config.toml
model = "segmentation model"
dataset = "Sentinel-2 satellite tiles (TerraMesh)"
train_examples = 72500
image_size = 64
crop_scale_min = 0.7
horizontal_flip = false
color_jitter = 0.2
num_classes = 10
arch = "unet"
norm = "batchnorm"
hidden_act = "leaky_relu"
pixel_unshuffle = 2
widths = [64, 128, 192, 256]
blocks_per_level = 2
block = "basic"
attention = true
upsampling = "nearest_conv"
init = "trunc_normal_002"
residual_init = "none"
optimizer = "soap"
beta2 = 0.99
learning_rate = 0.0041
beta1 = 0.9
shampoo_beta = 0.99
eps = 1e-08
precondition_frequency = 10
max_precond_dim = 512
merge_dims = false
one_sided = false
adamw_lr_other_params = 0.0012
max_grad_norm = 0.5
adaptive_grad_clip = 0.02
ema_decay = 0.999
max_steps = 5200
batch_size = 128
epochs = 9.2
lr_schedule = "step"
warmup_steps = 100
weight_decay = 0.1
adamw_weight_decay_other_params = 0.05
Rows from block 11 of a small segmentation model, named by matrix and row number. Rows with one number belong to one channel. Each number is 128 + 24 x the weight over its row's rms, rounded and kept within 0 to 255. All counts start at 0.
After each channel's rows are labels from the 100 images, of 14976, where the channel reaches its highest value: "strongest on" is what is common among them. Only what is clearly more common there than usual is listed. The data: Sentinel-2 satellite tiles (TerraMesh). In brackets: how many of the 100.
# convs0: first 3x3 conv (model.decb.0.1.convs.0.weight, 192x192x3x3, each kernel summed), inputs 0-191
# convs1: second 3x3 conv (model.decb.0.1.convs.1.weight, 192x192x3x3, transposed, each kernel summed), outputs 0-191

convs0.173 [135 108 118 104 138 106 115 126 132 149 110 146 128 124 113  99 142 129 144 132 107 172 128 115  96 146 167 134 125 119 134 122 129 142 119 138 131 203 163 191 131 126 113 143 134 111 112 123 179 162 121 133 134 139 103 142 100 136  94 103 141  89 134 183 121 145 149 123 106 128 134 102 130  95 145  78 134 126 161 137 145 146  88 135 140 143 135 167 163 140 108 148 103 118 146 112 167 102 139 173 177  78 111 107  53 100  91 105 151 152 141 151  95 139 131  80 149 133 136 135 112 101 165 129 144 126 161 121 107 134 152 133 156 148 114 111 141 149 114 114  97 116  97 129 137 119 110 129 120 114 157 125 161  98 125 101 118 163 109 148 108 157 124 112 115 147 103  88 139 108 151  94 153 137 128 147 136 113  91 112  92 133 157 171 101 171 168 176 101 140 120 133]
convs1.173 [147 159 116 107 139 145 115 146 108 144 150 130 123 113 116 167 109 132 152 129 156 127 117 123 144 143 105 122 129 119 141 169 206 126 142 103 102 149 116  98 130 142  97 149 165 136 113 144  84 159 121 123 111  88 109 147 116  93 138 138  84 170  82 135  97 135 125 143 151  99 127 117 147 138 106 166 133 136 100 120 165 106 130 130 116  93 135 151 143  83 138 147 153 155 110 152 139 122 138 102  95 129  93 114 118 159 108 113 108 128 155  90 136 173 133 116  90 152 109 143 126 101 170 135  96  97 149 143 120  72 147 138 145 155 105 124 128 135 146 133  95 134 125 180 147 177 113  90 113 144 115 127  70 156 107 146  88 110 132  92 152 134  91 100 147  93 106  83 127 115 100 164 119 128 124 182 141 119 148 127 132 115 131 145 114 163 111 105 151  90  91 109]
strongest on: snow or ice (96); main land cover: snow or ice (95)

convs0.92 [135 143 140  95 141 100 137 124 118 105 120 134 105 106 180 130 130 126  86 166 107  87 159 148 109 155 117  97 126 118 128  85 108 107 139  82 170 162 139 101 140  81 143 149 156 128  87 116 103 103  94 131 121  92 144 152 181 156 150 106 127 164 134 121 148 127 158  82 160 133 159 124 124 110 128 152 117 130  59 138 106 148  92 140 142 102 138 120 109 123 133 125 115 139 109 140 115 129 117 134  97 101 121 175 129  96 128 151 166 132 112 130 139 111 146 182 126 101 110 139 133 119 132 140 128 141 102  92 138 137 122 182 152  97 144 126 126 182 121 146 156 148  95 116 115 127 185 137 134 120 166 104 122 126 113 117 136 122 119 105 116 125 156  98  93 100 142 113 119 133 163 154 168 119 140  92 156 109 109 117 119 197 131 102 117 152 122 177  97 148 111 140]
convs1.92 [190 148 138 176 154 141 121 133 121 117 128 111 138 115 152  91 125 130 143  95 150 111 152 114 155 109 148 133 118 111 131 131 123 117 165 121 137 102 122 144 129 166 132 128 165 151 164 156 105 148 127 139 111 121 121 107 155 143  57 121 109 131 115 155 179 152 149 158 111 110 112 141 128 161  80  93 157  75 131 156 110 133 120  94 115 130 125 142  79 156 158  84 110 174 117 173 124 125 158 117 131 122 134 113 134 146 126 129 158 130 126 164 138 145 146 133 110 120 118 107 115 154 110 106  98 145 150 125  80  89 143 122 110 118 112 187 133 102 108 149 133 171 126 109 187  95 126 136 132 120 113 114 190  99 116 133 148 134 168 160 156  84 166 134 138 135 160 120 180 168 164 130 117 137 113 134 129 110 125 110 145  89 134  94 141 148 137 113 141 151 116 140]
strongest on: snow or ice (99); main land cover: snow or ice (96)

convs0.156 [115 114 146 164 111 166  81 123 114 165 123 145 136  94 149 119 114  95 179 171 134 133 164 121  73 141 112  97  87 127 121 153 133 154 181 127 156 122 145  88 151 141  61  97  95 165 140 120 105 117 157 134 128 119 104  96 141  96 141 128 134 136 109 124 102 152 140 115 142  94  92 119  98 161  92 168 172 111 112 124 129 107 141 112 136 134 146 111 112 154 117 138 121 102 105 106 148 171 128 101 145 149 100 137 118 107 133 137 139 102 158 105 161 130  79 105 167 134 129 177 141 154 107 135 143 122 127  85 106 148 153  85 100 129 129 130 119  91 128 130  85 130  89 120 128 138 107  99 108 146 128 154  96  95 155 129 113 146 164  99 136 115 119  84 148 115 134 118 152  99 120 120 155 167 123 115 126 140  93  99 109 105 154 143 167 154 132 154 103 121 135 141]
convs1.156 [156 157 147 157 121  94 121 139 114 143 139 129 123 149 173 140 165 141  87 121 111 101  84 169  96  98 115 148 108  98 112 139 123 135 116 114 121  76 179 164 132 163 187 102 140 129 119 154 115 121  95 129 134 111 153 147 116 171 129 135 114  96 103 166 152 150 123 117 108 153 112 134 116 108 130 134 101 135 120 149 133 107 129 164 125 129 112 146 103 124  91 162 126 153 137 118  66 148  92 139 129 104 133  78 147 139 176 107 128 104 136 120 126 147 180 117 144 138 128 124 145 115 142  98 107 129 122 165 109  84 121 143 150 145 123 112  84 120  88 141 176 114 152 121 116 110 109 125 127 159 194 130 144  92 155 101 110 115 144 114 121 155 148 144  87 112 132 123 125 132 132 197 102  75 134 118 125 106 120 114 142 177 121 145 108 154 126 121 152  99 103 115]
strongest on: snow or ice (77); main land cover: snow or ice (72)

convs0.55 [136 184 121 138 119 127 130 145  95 134 130 112 135 136 127 102  98 104 151  76 109 156 143 128 128 131 147 101 121 132 165 130 130  93 130 127 131 111 129 161 118 152 110 116  84 138 122 128 114 124 129 113 130 139 153 129 124 115 112  94  99  75 100 130 163 104 101 125  95 109 109 120  88 145 111 143 136 119 177  91 162 123 136 132  99 136 127  94 154 128 114 127 120 162 100 116 106 126 132 107 159  79 140 134 121 130  95 117 142  94  95 103 129 125 125 119 176  89 111  91 133 124  70 139 115  74  93 116  91 143 141 108 127 103 150 111  95 129 132 124 123 120  59 149 208 122 140 123 113 175 106  86 112 168 133 150 132 179  96 140 112 128 112 145 116 137 127 114 110 114 109 127  83 106 109  90 110  86  90 136 132 129 143 102 168 163 125 132 108  92 128 153]
convs1.55 [126 104 151 133 150 131 114 100 124 147  93 129 157 130 120 156 116 124  99 126 134 104 150 163 103 134 131 109 136 138 136 109 142 109 114 159 102  99  80 137 156  92 151 130 102  98 129 183 140  99  74 111 155 108 141 108 111 103 102 145 118 163 161 108  96 128 118 117 118 118 113 127 135  94 147 137 124 108 138 172 131 137 189 107 158 134 101  97 134 168 134 142 104 164 161 144 128 169 160 134  94 119 141 123 100 138 109 146  89  93 104 125 148  80  95  81 110 134 102 121 135 197 110 140  91 118 116  89  91 176 114  88 156 139  98 126 107 109 141 133  72 132 140 136 117 132 124  95 120 162 114 137 117 138 125 160 131 134 120 117 123 119 104 160 130 113 129 141 116 149 114 164 197 104  99 162 131 131  84 139 139 125 123  77 139 140 135 108 106 105 131 115]
strongest on: crops (64); main land cover: crops (50); main land cover: snow or ice (36)

convs0.72 [169 114 118 142 139 157 130 124 132 131 110 129 120 130 124 154 129 119 138 127 152  90 189  84 133 120 119 162 119 145 165 125 118 115 164  85 150 124  92 144 145 131 134 129 101 131 120  98 136 103 150 142 135 142 141 169 131 133 110 121  92 129 125 152  87 113 120  99 141 170  97 125 123 133 114 103 145  91 145 142 134 135  93 137  85 197 148 104 149  98 125 141 109 181 108 143  72 142  83 120 188 131  99 104 136  80  76 130 122 111 160 109 102 119 118 152 108 116 129 152 133 171 140 118 175 128 109 107 122 136 110 169 117  86 159 135 149 122 135 149 137 123 146 110 156 117 117 169  91 178  84 110  97 110 109 120 128 112 161 117 105 145 140 109 150 138 154 108 131 135 129 141 113 163 113  72 127 127 130 108 100 124  88 145  94 124 146 143 164 156 151 129]
convs1.72 [125 113 145  94 142 117 140 103 182 135 156 116 125 136 155 136 137 195 122 143  99 146  93 101  92 120 130 115 111  98 174 132 148  90 159 165 124 104 117 137 131 127 123 113 140 131 150 112 173 128 107 107 121  98 108 147 143 135 123 105 110 118 130 127 157 156 166 154 118  96 104 110  97 155 193 139 132 124 145 187 168 121 108 125  95 132  99 113 120 118 126 144  96 144 108 143 101 129 149 144 123 143 120 131 110 127 143 109 143 116 114 111 146  86 102 116 199 130 133 157 132 120 135  88 177 184 145 142 144 106 104 148 160 115 144 121  97 169  79  93 116 166 132 137 159  96 156 157 172 119 126 117 127 142 110  97  91 113 147 130 122 116 135 115 104 151 105 137 136 159 113 164 142 119  79 165 135 143 139 120 128 110 137 166 127 173  89 124 131 140 136 163]
strongest on: snow or ice (48); main land cover: snow or ice (46); main land cover: crops (43)

convs0.136 [161 129  84  99  83 112 139 129 137 145 150 129 171 127 154  95 129 142 121 130 123 161 120 143 130  76 127 138 151 147 122 138 130 115 143 118 149 101  98 105 119  85 151 134 111 152 120 126 112 123 115 124  98 150 103 115 142 123 148 159 108  91 120 102 165  81 118 143 182 150 113 141 102 136 141 142 124  73 147 112 125 105 157 131  92 132 109 133 129 112 172 138 132 139 120 124 143  71 151 133  99 107 112 117 104 123 181 132 110  78 116 147 115 137 117  99 151  95 123 132 161 102 106 154 133 109 109 116 147 141 124 159 134  99 113  99 110  85 106 105  90 108 155 167 127 101 158 146 153 154 113 106 150 159 161 134 127 114 176 117 178  91 143 117 111 128 128  87 122 144  98  92 123 182 125 174  97 117 100 123 117 164 179 124 167  88 142 130 101 107 119 125]
convs1.136 [141 138 156 138  97 145  98 130  88  63 151 114 141 154  94 144  78  78 102 185  91 135 145  90 139 148 125 134 117  84 165 142 139 170 133 121  96 129  89 168 113  86 119 108  95  86 136 135  86 127  90 118 153 133 142 117 119 147 156 128 150 134 141 146 110 117 127 133 120 141 115 113 159 125 101 106 147 119 128 116  54  98 109 133 138 167 139 121 108 145 120 137 134 110 128 124 121 162 166 143 138 110  94  91 157 133 150 118 146 119 131 116  89 112 129 141 140 126  89 152 132 119 133  81 138 141 153 135 146 109 140 100 126 114 102 140 166 147  84 136  65 149 113 129 139 140 108 119 163 109 123 109  72 120 103 129 144 174  91 164  85 121 117 162 135 136 128 143 135 132 138 128 100 151 179 118 140 121 140 133  99 141 147 138 143 152 145 124 133 129 105 160]
strongest on: crops (97); built area (83); main land cover: crops (80)

convs0.33 [123  98 118 173 110 135  97 141 155  89 138 113 131 107  87 107  88 134 135 112  87 136 141 115 107 119 183  75 103 145 143 150 123 141  61 132 140 171 130 143 143 167  86 139 119 130 139 106 130 125 168 129 138 137 102  97  95 168 125 106 108 114 141  90 131 105 155 184 156 172  96 124 156 142 154 141  92 142 124 126 133  92  93 117 129 141 139 142  97 168 150 134 151 112 189 129  96 101  94 119  92 165 135 134 145 127 129  86 136 136 152 133 139 110 101 101 154 130 149 135 133 150 113 117 131 143 119 121 125 145  90  85 157  84 134 131 135 115 120 111 150 127 137 139 103 100 130 148 124 129 139 134 124 123 145 128 120 169 109 107 138 165 133  84 131 116 155 165 139 147 112 202 133 119 125 121 121 195 159 123 145 109 108 151 125 129 133 165 138 150 120 132]
convs1.33 [146 144 152 116 162 131  93 145 129 162 114 143 134 157 125 108 123  99 117 118 144 119 122 150  97 120 156 186  89 131 136 137 118 114 127 137 142  78  99 158 100 135  84 109 127 133 119 113 141 131 136 112  83 143 130 119 109  85 148 145 115 156 110 152 115 116 143 105 130 167 173 124 150 154  94  81 156 137 108 143 118 154 131  96 102 129 141 129  72 140 119 136 124 112 111 173 149 176 146 133 139 126 144 130  94 163 127 144 147  99 102 169 132 117  96 122 138 159 148 105  69 101 138 172 142 127 163 126 102 124 109 125 140 146  77 122 120  89 115 151 124 135 103 132 165 148 134 172  81  99 110 123  90 119 131 164 117 109 109  95 136 121 148 131 147 152 155 113 164 102 131 163  95 129  96 179 143 138 161 119 127 173 123 137 143  91 111  92 160 126  94 102]
strongest on: crops (68); main land cover: crops (62); main land cover: snow or ice (35)

convs0.141 [124 108 126 111 119 117 110 125 155 157 146 142 159 128  87 156 184 103 149 114 106 112 146 130 147 117 122 125  96 173 130 105 158 138 122 132  90 145 154 147 116 138 158 105 142  99 126 104 115 124 161 118 154 110  98 107 118  98 127 118  69 109 146 131 165 130 119 124 137 120 143 161 125 124  84 132  51 113 115 108 139 135 141 123 141 176 133 163 154 188 105 127 121 112 173 157 134 150 119 182 114 149 116 115  97 120 114 131  96  83 144 190 136 140 118 135 137 102 155 148 106 176 144 111 151 151 140 137  88 173 122 117 110  97  88 109 126 107 101  99  99 110 127 144  93 101 129 149 122 124 127 141 108 111 117 118 131 152 146 135 143 142 135 107 133  83 125  97 144 122 117 152  95  69 164 149 110  92 118 156 152 128 142 159 122 131 126 187 102 113 140 132]
convs1.141 [115 104 111  73 109 132 135 143 106 119 125 193 125 124 122 146 110 179 108 115 147 147 121 130 143  98 119  98 125 135 120 110  88 119 133 106 138 132 117 138 128 148 137 112 169 143 101 138 106 141  93 133  60 155 101 115 136 109 149 107 122 125 144 111 103 177 138 152 130 210 120  96 122 137 111 105 182 158 139 136 126 115 127 140 138 155 190 121 102 127  96 169 162 147 129  99  82 137 134 100 115 121  79 139 170  98 143 117 187 113 140 141 119 125 174 138 111 156 166 135 108 124 143 122 145 119 137 119 149 106 102  91 120 146 116 137 132 103 131 122 123 148 115 185 163 152 165 112 111 125 144 153  96 118 125 145 139 103 119 132 106 196 117 106 146 110 134 109 145 150  95 147 140 130  68 121 116 143 125 138 117 116 111 120 131 149  97 146 129 112 140  98]
strongest on: crops (92); built area (81); main land cover: crops (78)

convs0.95 [127 139 120 187  80 141 144 139 113 103 103 126 104 120  83 111 128  88 121 179 150 134 120 119 132 117 130 182 159 112 165 137 123 163 132 111 111 115  91  99  99 111 104 136  93 114 150 140 154 137 107 135 124 117 138 194 175 167 144 138  98  95 109 135 117 138 153 146 142 141 124 111 120 128 124 157 116 132 112 126 147 137 118 138 218 166 130 139 142 112  96 145 161 133 118 109 122 159 113 150 156 109 162 124 151 169 109 171 138  82 100 122 130 126  81 146  77 130 134 115  95 157 185 169 130 120 150 113 131 133 108 109 132 103 147 133 150 133 124 129 121 105 124 111  98 136 143 108 114 113 101 164 124  93 134  98 105 154 106 135 143 129 122 166 145 138 151 135 131 114 162 134 136 184 130 160 133 119 105  91 157 116 143 145 125 132 116 126 101  97 108 176]
convs1.95 [118 137 103 105  53  99 130 152 135 101 139  83  92 163 121 143 108 162 142  94 106 127 157 121 167 135 104 108 131 114 129 149 120 110 107 118  82 153 113 123  87 132  70 122 146 132 126 205  94 117 149 145 141  91 132 112 107 116  87 124 149 106 160 147 157 136 143 116 137 103 145 140 169 106 116 131 161 110 112 121 129 142 169 129 116 115 153 142  96  91 118 115 151 147 145 123 167 138 156 138 111 169  79 115 135  97  88 109 130  92 131 122 133  94 167 115 174 143 153 131 110 111 160 137 136 117 149 115 148 108 134 131 106 122 114  98 101 146  81 143 123 116 139 147  92 141 123 109 154 110 132  91 128 160 111 131 145 133 115  88 130 111 173 158 131 163  93 126 137 115 105 140 146 121 122  97 146 154 112 145 131 102 103 156 155 119 147 121 166 175 130  87]
strongest on: snow or ice (97); main land cover: snow or ice (92)

convs0.149 [147 124 111 132 113 178 103 103 119 133 116 120 158 117 143 116 143 122 110  94  67 112 160 153 141 166 144 132 154 135  92 155 120  95 129 160 100 145 155 154 161 126 140 137 152 118 141 135 169 129 145 130  99  86  95 137 131 156 163 110 128  91 119 140 150 114 117 109  86 126  85 111 113 155  87 129 127 126 155  94  79 128 136 119 106 149 162 129 161 123 141 161 103 152 142 136 136 107 107 115 152  88 160  94 105 132 148 165  84 133 108 138 132 127  83 113  96 147 158 167 150 130 160 126 154 127 131 110 154 141 125 127 125 135 123 129 156 121 116 131  91 129 120  81  83 115 150 114 129 110 141 102  99 125 128  97 125 152 113 130 113 172 147 143 166 153 115 111 114 159 191  75 147 148  88 119 140 127  55 120  81 106 136 134 128 103  93 112 149 134 118 138]
convs1.149 [125 118  92 134  98 134 170 117 129 111 144 132 110 130 179 150 155 161 112 138 120 155 122 110 121 109  87 182  91  76 143 116 145 118 114 136 137 140 126 102  94 134 171 137 146 144 143 140 114 138 134  96 112 150 128 112 172  69 138 115 119 115 132 138 143 123 126 152  99 118 150 165 154  83 141 116 145 152 134 148 125 156 109 143 119 118 151 159 102 111 148 149  80 119 140 148 173 146 127 159 159 155 123 118 152 117  96 157 160 152 108 130 121 142 122 101  97 129 174 121  77 152 143 122 166 130 125  96 125 178 192 144 164 157 138 135 108 115 153 135 117 138 112 137 149 164 124 112 117 125 121 100 130 111 109 147 137 110 156 126 101 180 138 117 133 123 127 116 136 103 138 167  85 150  98 171 167 129 113  97 171 133 112 106 126  75 108 128 123  92  75 109]
strongest on: crops (66); built area (63); main land cover: crops (49)

convs0.98 [118 147  88 111 134 115 110 123 131 132 129  95 164 122 125 119 132 117 140 121 106 121 128 103 106 120 119 193 148 109 134 111 148 169 119 127 130 103 120 125 132 103 118 107 135  95 145 132 162 118  92 197 113 116 119 139 167 100 103 143 133 106 141 125 149 102 129 104 157 100 153 140 131 125 119  67 106  96 158 128 114 155 122 134 115 137 177 128 111 117 131 110 136 112 113 119 124 112  95 110 133  96 158 114 147 122 123 197 155 130 161 123 124 113 116 132 133  97 147  91 145 153 141 166 139  89 108 164 165 156 174 123 107 110 134 155 100 171 134 121 161 139  97 138  84 155 123 123 165 115 168  90 122 107 115 114 130 124 125 122 162 129 167 139 169 139 141 107  86  84 128 159 151 145 179 112 134 144 118 132 135 126 161 115 131  79 112 202 116 177 119 130]
convs1.98 [129 101 170 177  94 109  90 124 152 118  93 152 114 152 132  91 139 108 132  95 144 135 149 105 167 136 117 127 171 133 128 163 124 119 135  95 164 161  99 150  92 123 104 161 116 147  85 164 111 115 119 138 122 149 100  89 103 139 164 167 129 158 135 147 118 133 130  83 126 106 112 174 143 121 109 165 151 141 124 136 115 114  81 103 164  74 122 112 121 130 130 171 100 131 117 175 156 125 143 147 125 142  99  91 121 135 109 109 153 113 124 116 116  92 129 102 121 147 102 156 116 128 149 158 159 150 103 148 135 128 139 131 150 142 101 130 111  86  92  82 117 144  88 159 107 103 141 111 162 127 113 146 163  99 106  95 116 100 147 136 153 103 151 147 108 135 129 137 114 138 144 119 132  99 107  86 145 127  97 172 170  64 105 132 124 119 131 151 118 122  95 116]
strongest on: snow or ice (99); main land cover: snow or ice (96)

convs0.90 [143 116 144 136 127 172 125 135 125 135 128  87  96  99 132 121 147 126  93 110 112 142 113 130  97 132 136 107 115 186 121 121 153 115  55  81 125  86 115 111 158 163 123 118 139 140 122 117 111 109 133 158 153 136 105 151 137 144 124 107 106  84 118 125 122  84 138 174  99 143 106 144 124 111  81 130 151 147 141 175 134 150  89  99 125 106 149 141 104 158 162 141 122 141 151 128  92 126 148 103 161 153 126 130 109 142 144 112 158 139 128 106 168  87 120 113 150 113  95 136 146 129 138 147 157 123 101 125 124 120  92  81 102  89 125  93 106 104 153 145 104  91 155 136 157 164 114 128  83 148 133 151 101 122 127 115  93 115 103  88 150 118 128  97 131 172 127 134 175 120  97 153 139 107 151 106 126  99 164 102 153  91 190 117 149 109 131 105 115 137 171 125]
convs1.90 [122 149 139 109 142 119 131 126 105 135 101 113 130 118 106 120 109 116 131 123 139 162 122 143 104 144 131 114 114 119 146 128 115 136 109 150 125 104 107 180 120 162 144  93 102 128 109 174 120 148 120 131 164 172 130 127  81 142 133 126 129 103 109 129 163 119 107 108  65 109 144 149 133 125 179  90 121 132 144 124 128 107 152  96 176 190 151 116 100 137 131 133 109 121 154 125 158 164  68 131  54 127 152 124 113 128 133 106  84 118 115 151 170 111 171 100  94 141 101 150 177 145 145 124 159 119 136 147 134 164 119 128 109 135 129 103  84 174 111 150 146 110 123 162 136 146 147 199 135 140 181 112 119 104 171 108 145 119 148 134 131 139 105 120 102 158 122 147 133 147 101 155 140 110  91 139 122 122 124 112 150 157  78 120 122 122 122 110 104  88 128 161]
strongest on: crops (96); main land cover: crops (93); built area (71)

convs0.167 [137 137  88 129  83 105 121 109 120 105 110 114 119 186 139 106  56 125 124 136 126 160 122  96 174 103  94 139 134 124 155 124 141 143 161  83 116 102 114 113 107 132 104 120 120 129  94 100 129  95 147 137 130 107 111 134 110 130  94  96 117  99 172 115 142 105 110 134 149 142 138 133 164 127 131 121 128 134 116 137 146 135 113 171 113 102  95 113 129 112 142 111 112 108  74 105 124 102 121 151 153 173 105 137 185 142  92 149 103 123 171 107 142 171 124 148 152 131 143 156 104  90 123 142 122 144 131 131 131 135 132  98 137 123 115  98 112 125  97 109  66 107 130 143 181  98 126 167  85 160 134 105  97 145 130 124 156 147 106 169 158 157 145 111 134 137 140 127 154 174 124 148 118 128 105 119 126 122 114 127 110 175 109 115  98 120  94 109  87 131 164  67]
convs1.167 [155 135 170  79  90 122 123 134 124 104 166 133 138  85 116 142 138 148 146 114 113 117  79  90 171 150 128  85 131 146 135 126 118  87 113  96 144 100 102 127 135 164 110  75 153  95  82 138 126 118 125 125 116 161 143 162 144 122 134  86 150 157 137 142 124 103 147 140 105 163 129 161 103 125 138 113 173 137 144  79 155 145  94  81 124 149 124 142 128 174 108 135 116 155 173 133 184  97 167 154 119 119 138 127 100 112 136 135 151 144 140 105  91 119 150 125 145 152 108 144 136 172 138 145 131 124 128 131 154 135 109  92 130  96 148 122 133 118 142 102 114  77 113 145 139  78 101 119 131 144  84 126 104 161 113 155 155 151 134 111  96 140 124 176 134  78 137 140 102 106 125 124 132  74 151 131 109 119 164 130 139 114 107 127 132 125 133 165 172 131 141 142]
strongest on: crops (87); built area (79); main land cover: crops (75)

convs0.114 [179 150 161 103 108 146 126 150 128 116 127 114  76  92 120 107 118 112 116  55 126 163 132 128 125 155  99 104  98 110 110  95 111 114  99 108 101 119 161 117 128 131 155 172 152 154 128 152 104  98 143 163 107 121 148 134 141 103 111 122 104 134 119 138 107 141 122 164 128  95 148 129 145 120 131 137 139 112  88 138  91 160 122 130 128 116 148 129 112 136 152 103 106 141 169 112 142 142 122 150 102 119 136 130 103 133 117 128 147 133 117 108 179  75 143 142 151 146  87 118  96 102 117 129 126  80 138 124 109 145  82 120 148 186 130  64 100 131 149 136 148 108 115 120 112 135 136 131  70 170  91 110 143 103  72 140 102 131 122 130 120 119 158 125 160 103 125 138 136 170 109 120 135  98  80  95 124 176  96  99 107 145 120 125 157  97 129 157  90 148 104 126]
convs1.114 [110 137 116 187 125 110 141 143 142 164 152 149 145 136 125 164 153  99 108 227 139 105 132 133  93 108 118 143 142 172 151 104 123 122 133 132 126 127 126 116 168 146 146  99 128 156 158 169 111 147 127 107 152 142 142 125 114 165 111 131 126 106 181  93 161 137  81 125 113 102 125 140  80  97 150 143 152 133 110 153 155  77 152  97 168 124 110 118 151 115 117 136 159 155 107 118  95 130 100  97 132 117 163 150 118 111 113 120 138 119 113  73 109 130 144 114 107 143 143 111 166 115 181 139 136 120 103 145 136 112 137 156 109  80 100 155 110 138 132 146 131 104 130 133 129 156 146 127 139  66 140 160 155 136 158 113 124 112 142 130 151 154 137 146 110 164 122 149 140  81 142 126 151 115 126 125 130 119 132 123 101 121  90  95  94 161 154 112 161 134 127 177]
strongest on: snow or ice (99); main land cover: snow or ice (97)

convs0.60 [133 123 127 143 103 127 134 130 124 117 138 131 171 123 142 137 104 118  99 107  95  93 103 134 145 175 135  98 142 140 147 137 157 156 160 143 113 108 142 154 105 152 127 145 133 107 141 106 121 146 137  81 140 111  89 139 118 159 112 125 105  98 120 173 128 100 157 124 139 108 125 123 171 116 138 181 116 117 115 158 113 145 191 133  88 118 140 107 144 138 124 152 147 144 155  93 158 152 110 122 116  96 105 148 134 139  86 111 141 129 114 129 117 104 100  97 135 149 120 140 133 128  99 166  85 103 142 141 113 163 143 169 114 138 148 125 101 149 136 111 163 138 113 101 124  83 147 150 114 102 114 129 113 147  99 133 177 133 126  99 126 142 166 138 150 113 127 127  84  94  97  76 109 134 121  93  60 147  61 109 121 172 142 122 161 123 138 178  91 162  97 164]
convs1.60 [ 90 155 124 137 113 117 106 123 173 125 123  98 128  84 123 152 131 177 100 161  89 128 116 135 138 117 132  92 158 128 119 160  75 125 119 144 132 118 122 122 143 159 139 161 119 160 142 164 143 119 133 125 141 140 123 112 164 133 127 107 174  98 162  92 124 162 152 148 121 128 143 139 122 121 111 143 139 129  89 110 129  78 130 121 125 125  97 135 135 112  93 152 135 149 121 147  94  87 140 125 126 137 159 182 158 125 150  98 104 125 132 129  61 100 136  88  82 140 117 125 155 137 127 155 152 111 153 169 157  97 131 130 103 113  81 119 128 102 104 115 120 148 117 162 104  81 125 110 154  87 150  77 126 106 123 140 121 107 102 143 140 128 154 123 135 127 142 124 175 193 147 114 163 116 128 115  98 127  87 167 110 120 110 103 133 157  98  65 118  97 133 131]
strongest on: snow or ice (98); main land cover: snow or ice (95)

convs0.54 [112 139 111 154 100 138 122 126 115 146 127 131 135 110 132 172 104 162 130 148 160 157 139 141 110 110 110 120  96 132 112 147 113 103 103 121 120  98  77 132 157 161 128 147 118 171 160 106 154 122 111 159 112 141 135 101 149 142  64 116 156 141 119 137 127 175 142 130 165 105 108 130 130 119 147  97 166  95 127 154 142 139 146 111 114 152 141  84 105 151 129  99 152 111 166 161 170 114  90 105 119 106  89 137  86 127 127 146 166 149 113  93 105 113 127 126 126 138  96 160 105 156 168  94  94 141  78 125  86 104 176  82 101 130 104 150 147 121 148 137 121 121 123 170 116 142  80 133 138 163 125 137 108 144 131 112 119 132 177 161 150 183 151 135 139 136 107  96 114 100 163 153 153 144 107 128  97 154 148 116 136 105 103 131 115 115 159 159 126 123 126 176]
convs1.54 [116 156  98 185 139 178  64 188 140 126 152 116 127 143 136  90 115 132 131 153 148 120 128  93 102 170 131 120 137 139 114 114 143 118 170 136 101 173 118 159 128 106 128 124 128 118 154 108 127 130 123 179 136 151 162 124 122 148 146 153 139 134  90 130 149 171 140 138 122  74 158 117 164  94 122 122 103 125 156 173 174 143 125 157 148 139 128 113 125 138 111 118  96 150 120 105 115 143 167 123 161 157 164 154 126 126 111 119 115 132 143 145 118 157 150 152 148  83 110 135 136 125 114  81  89 123 156 122 143 163 165 119  88  97 141 173 141 100 114 146 170 153 135 150 164 148 136 147 134 138 130 144 140 159 131 151 105 134  88  78 126 124 130  59 131 123 136 159 151 110 117 116  78 133 126 159 141 115 107 138 148 152 138 146 162 119 161 104 132 131 119 124]
strongest on: snow or ice (92); main land cover: snow or ice (90)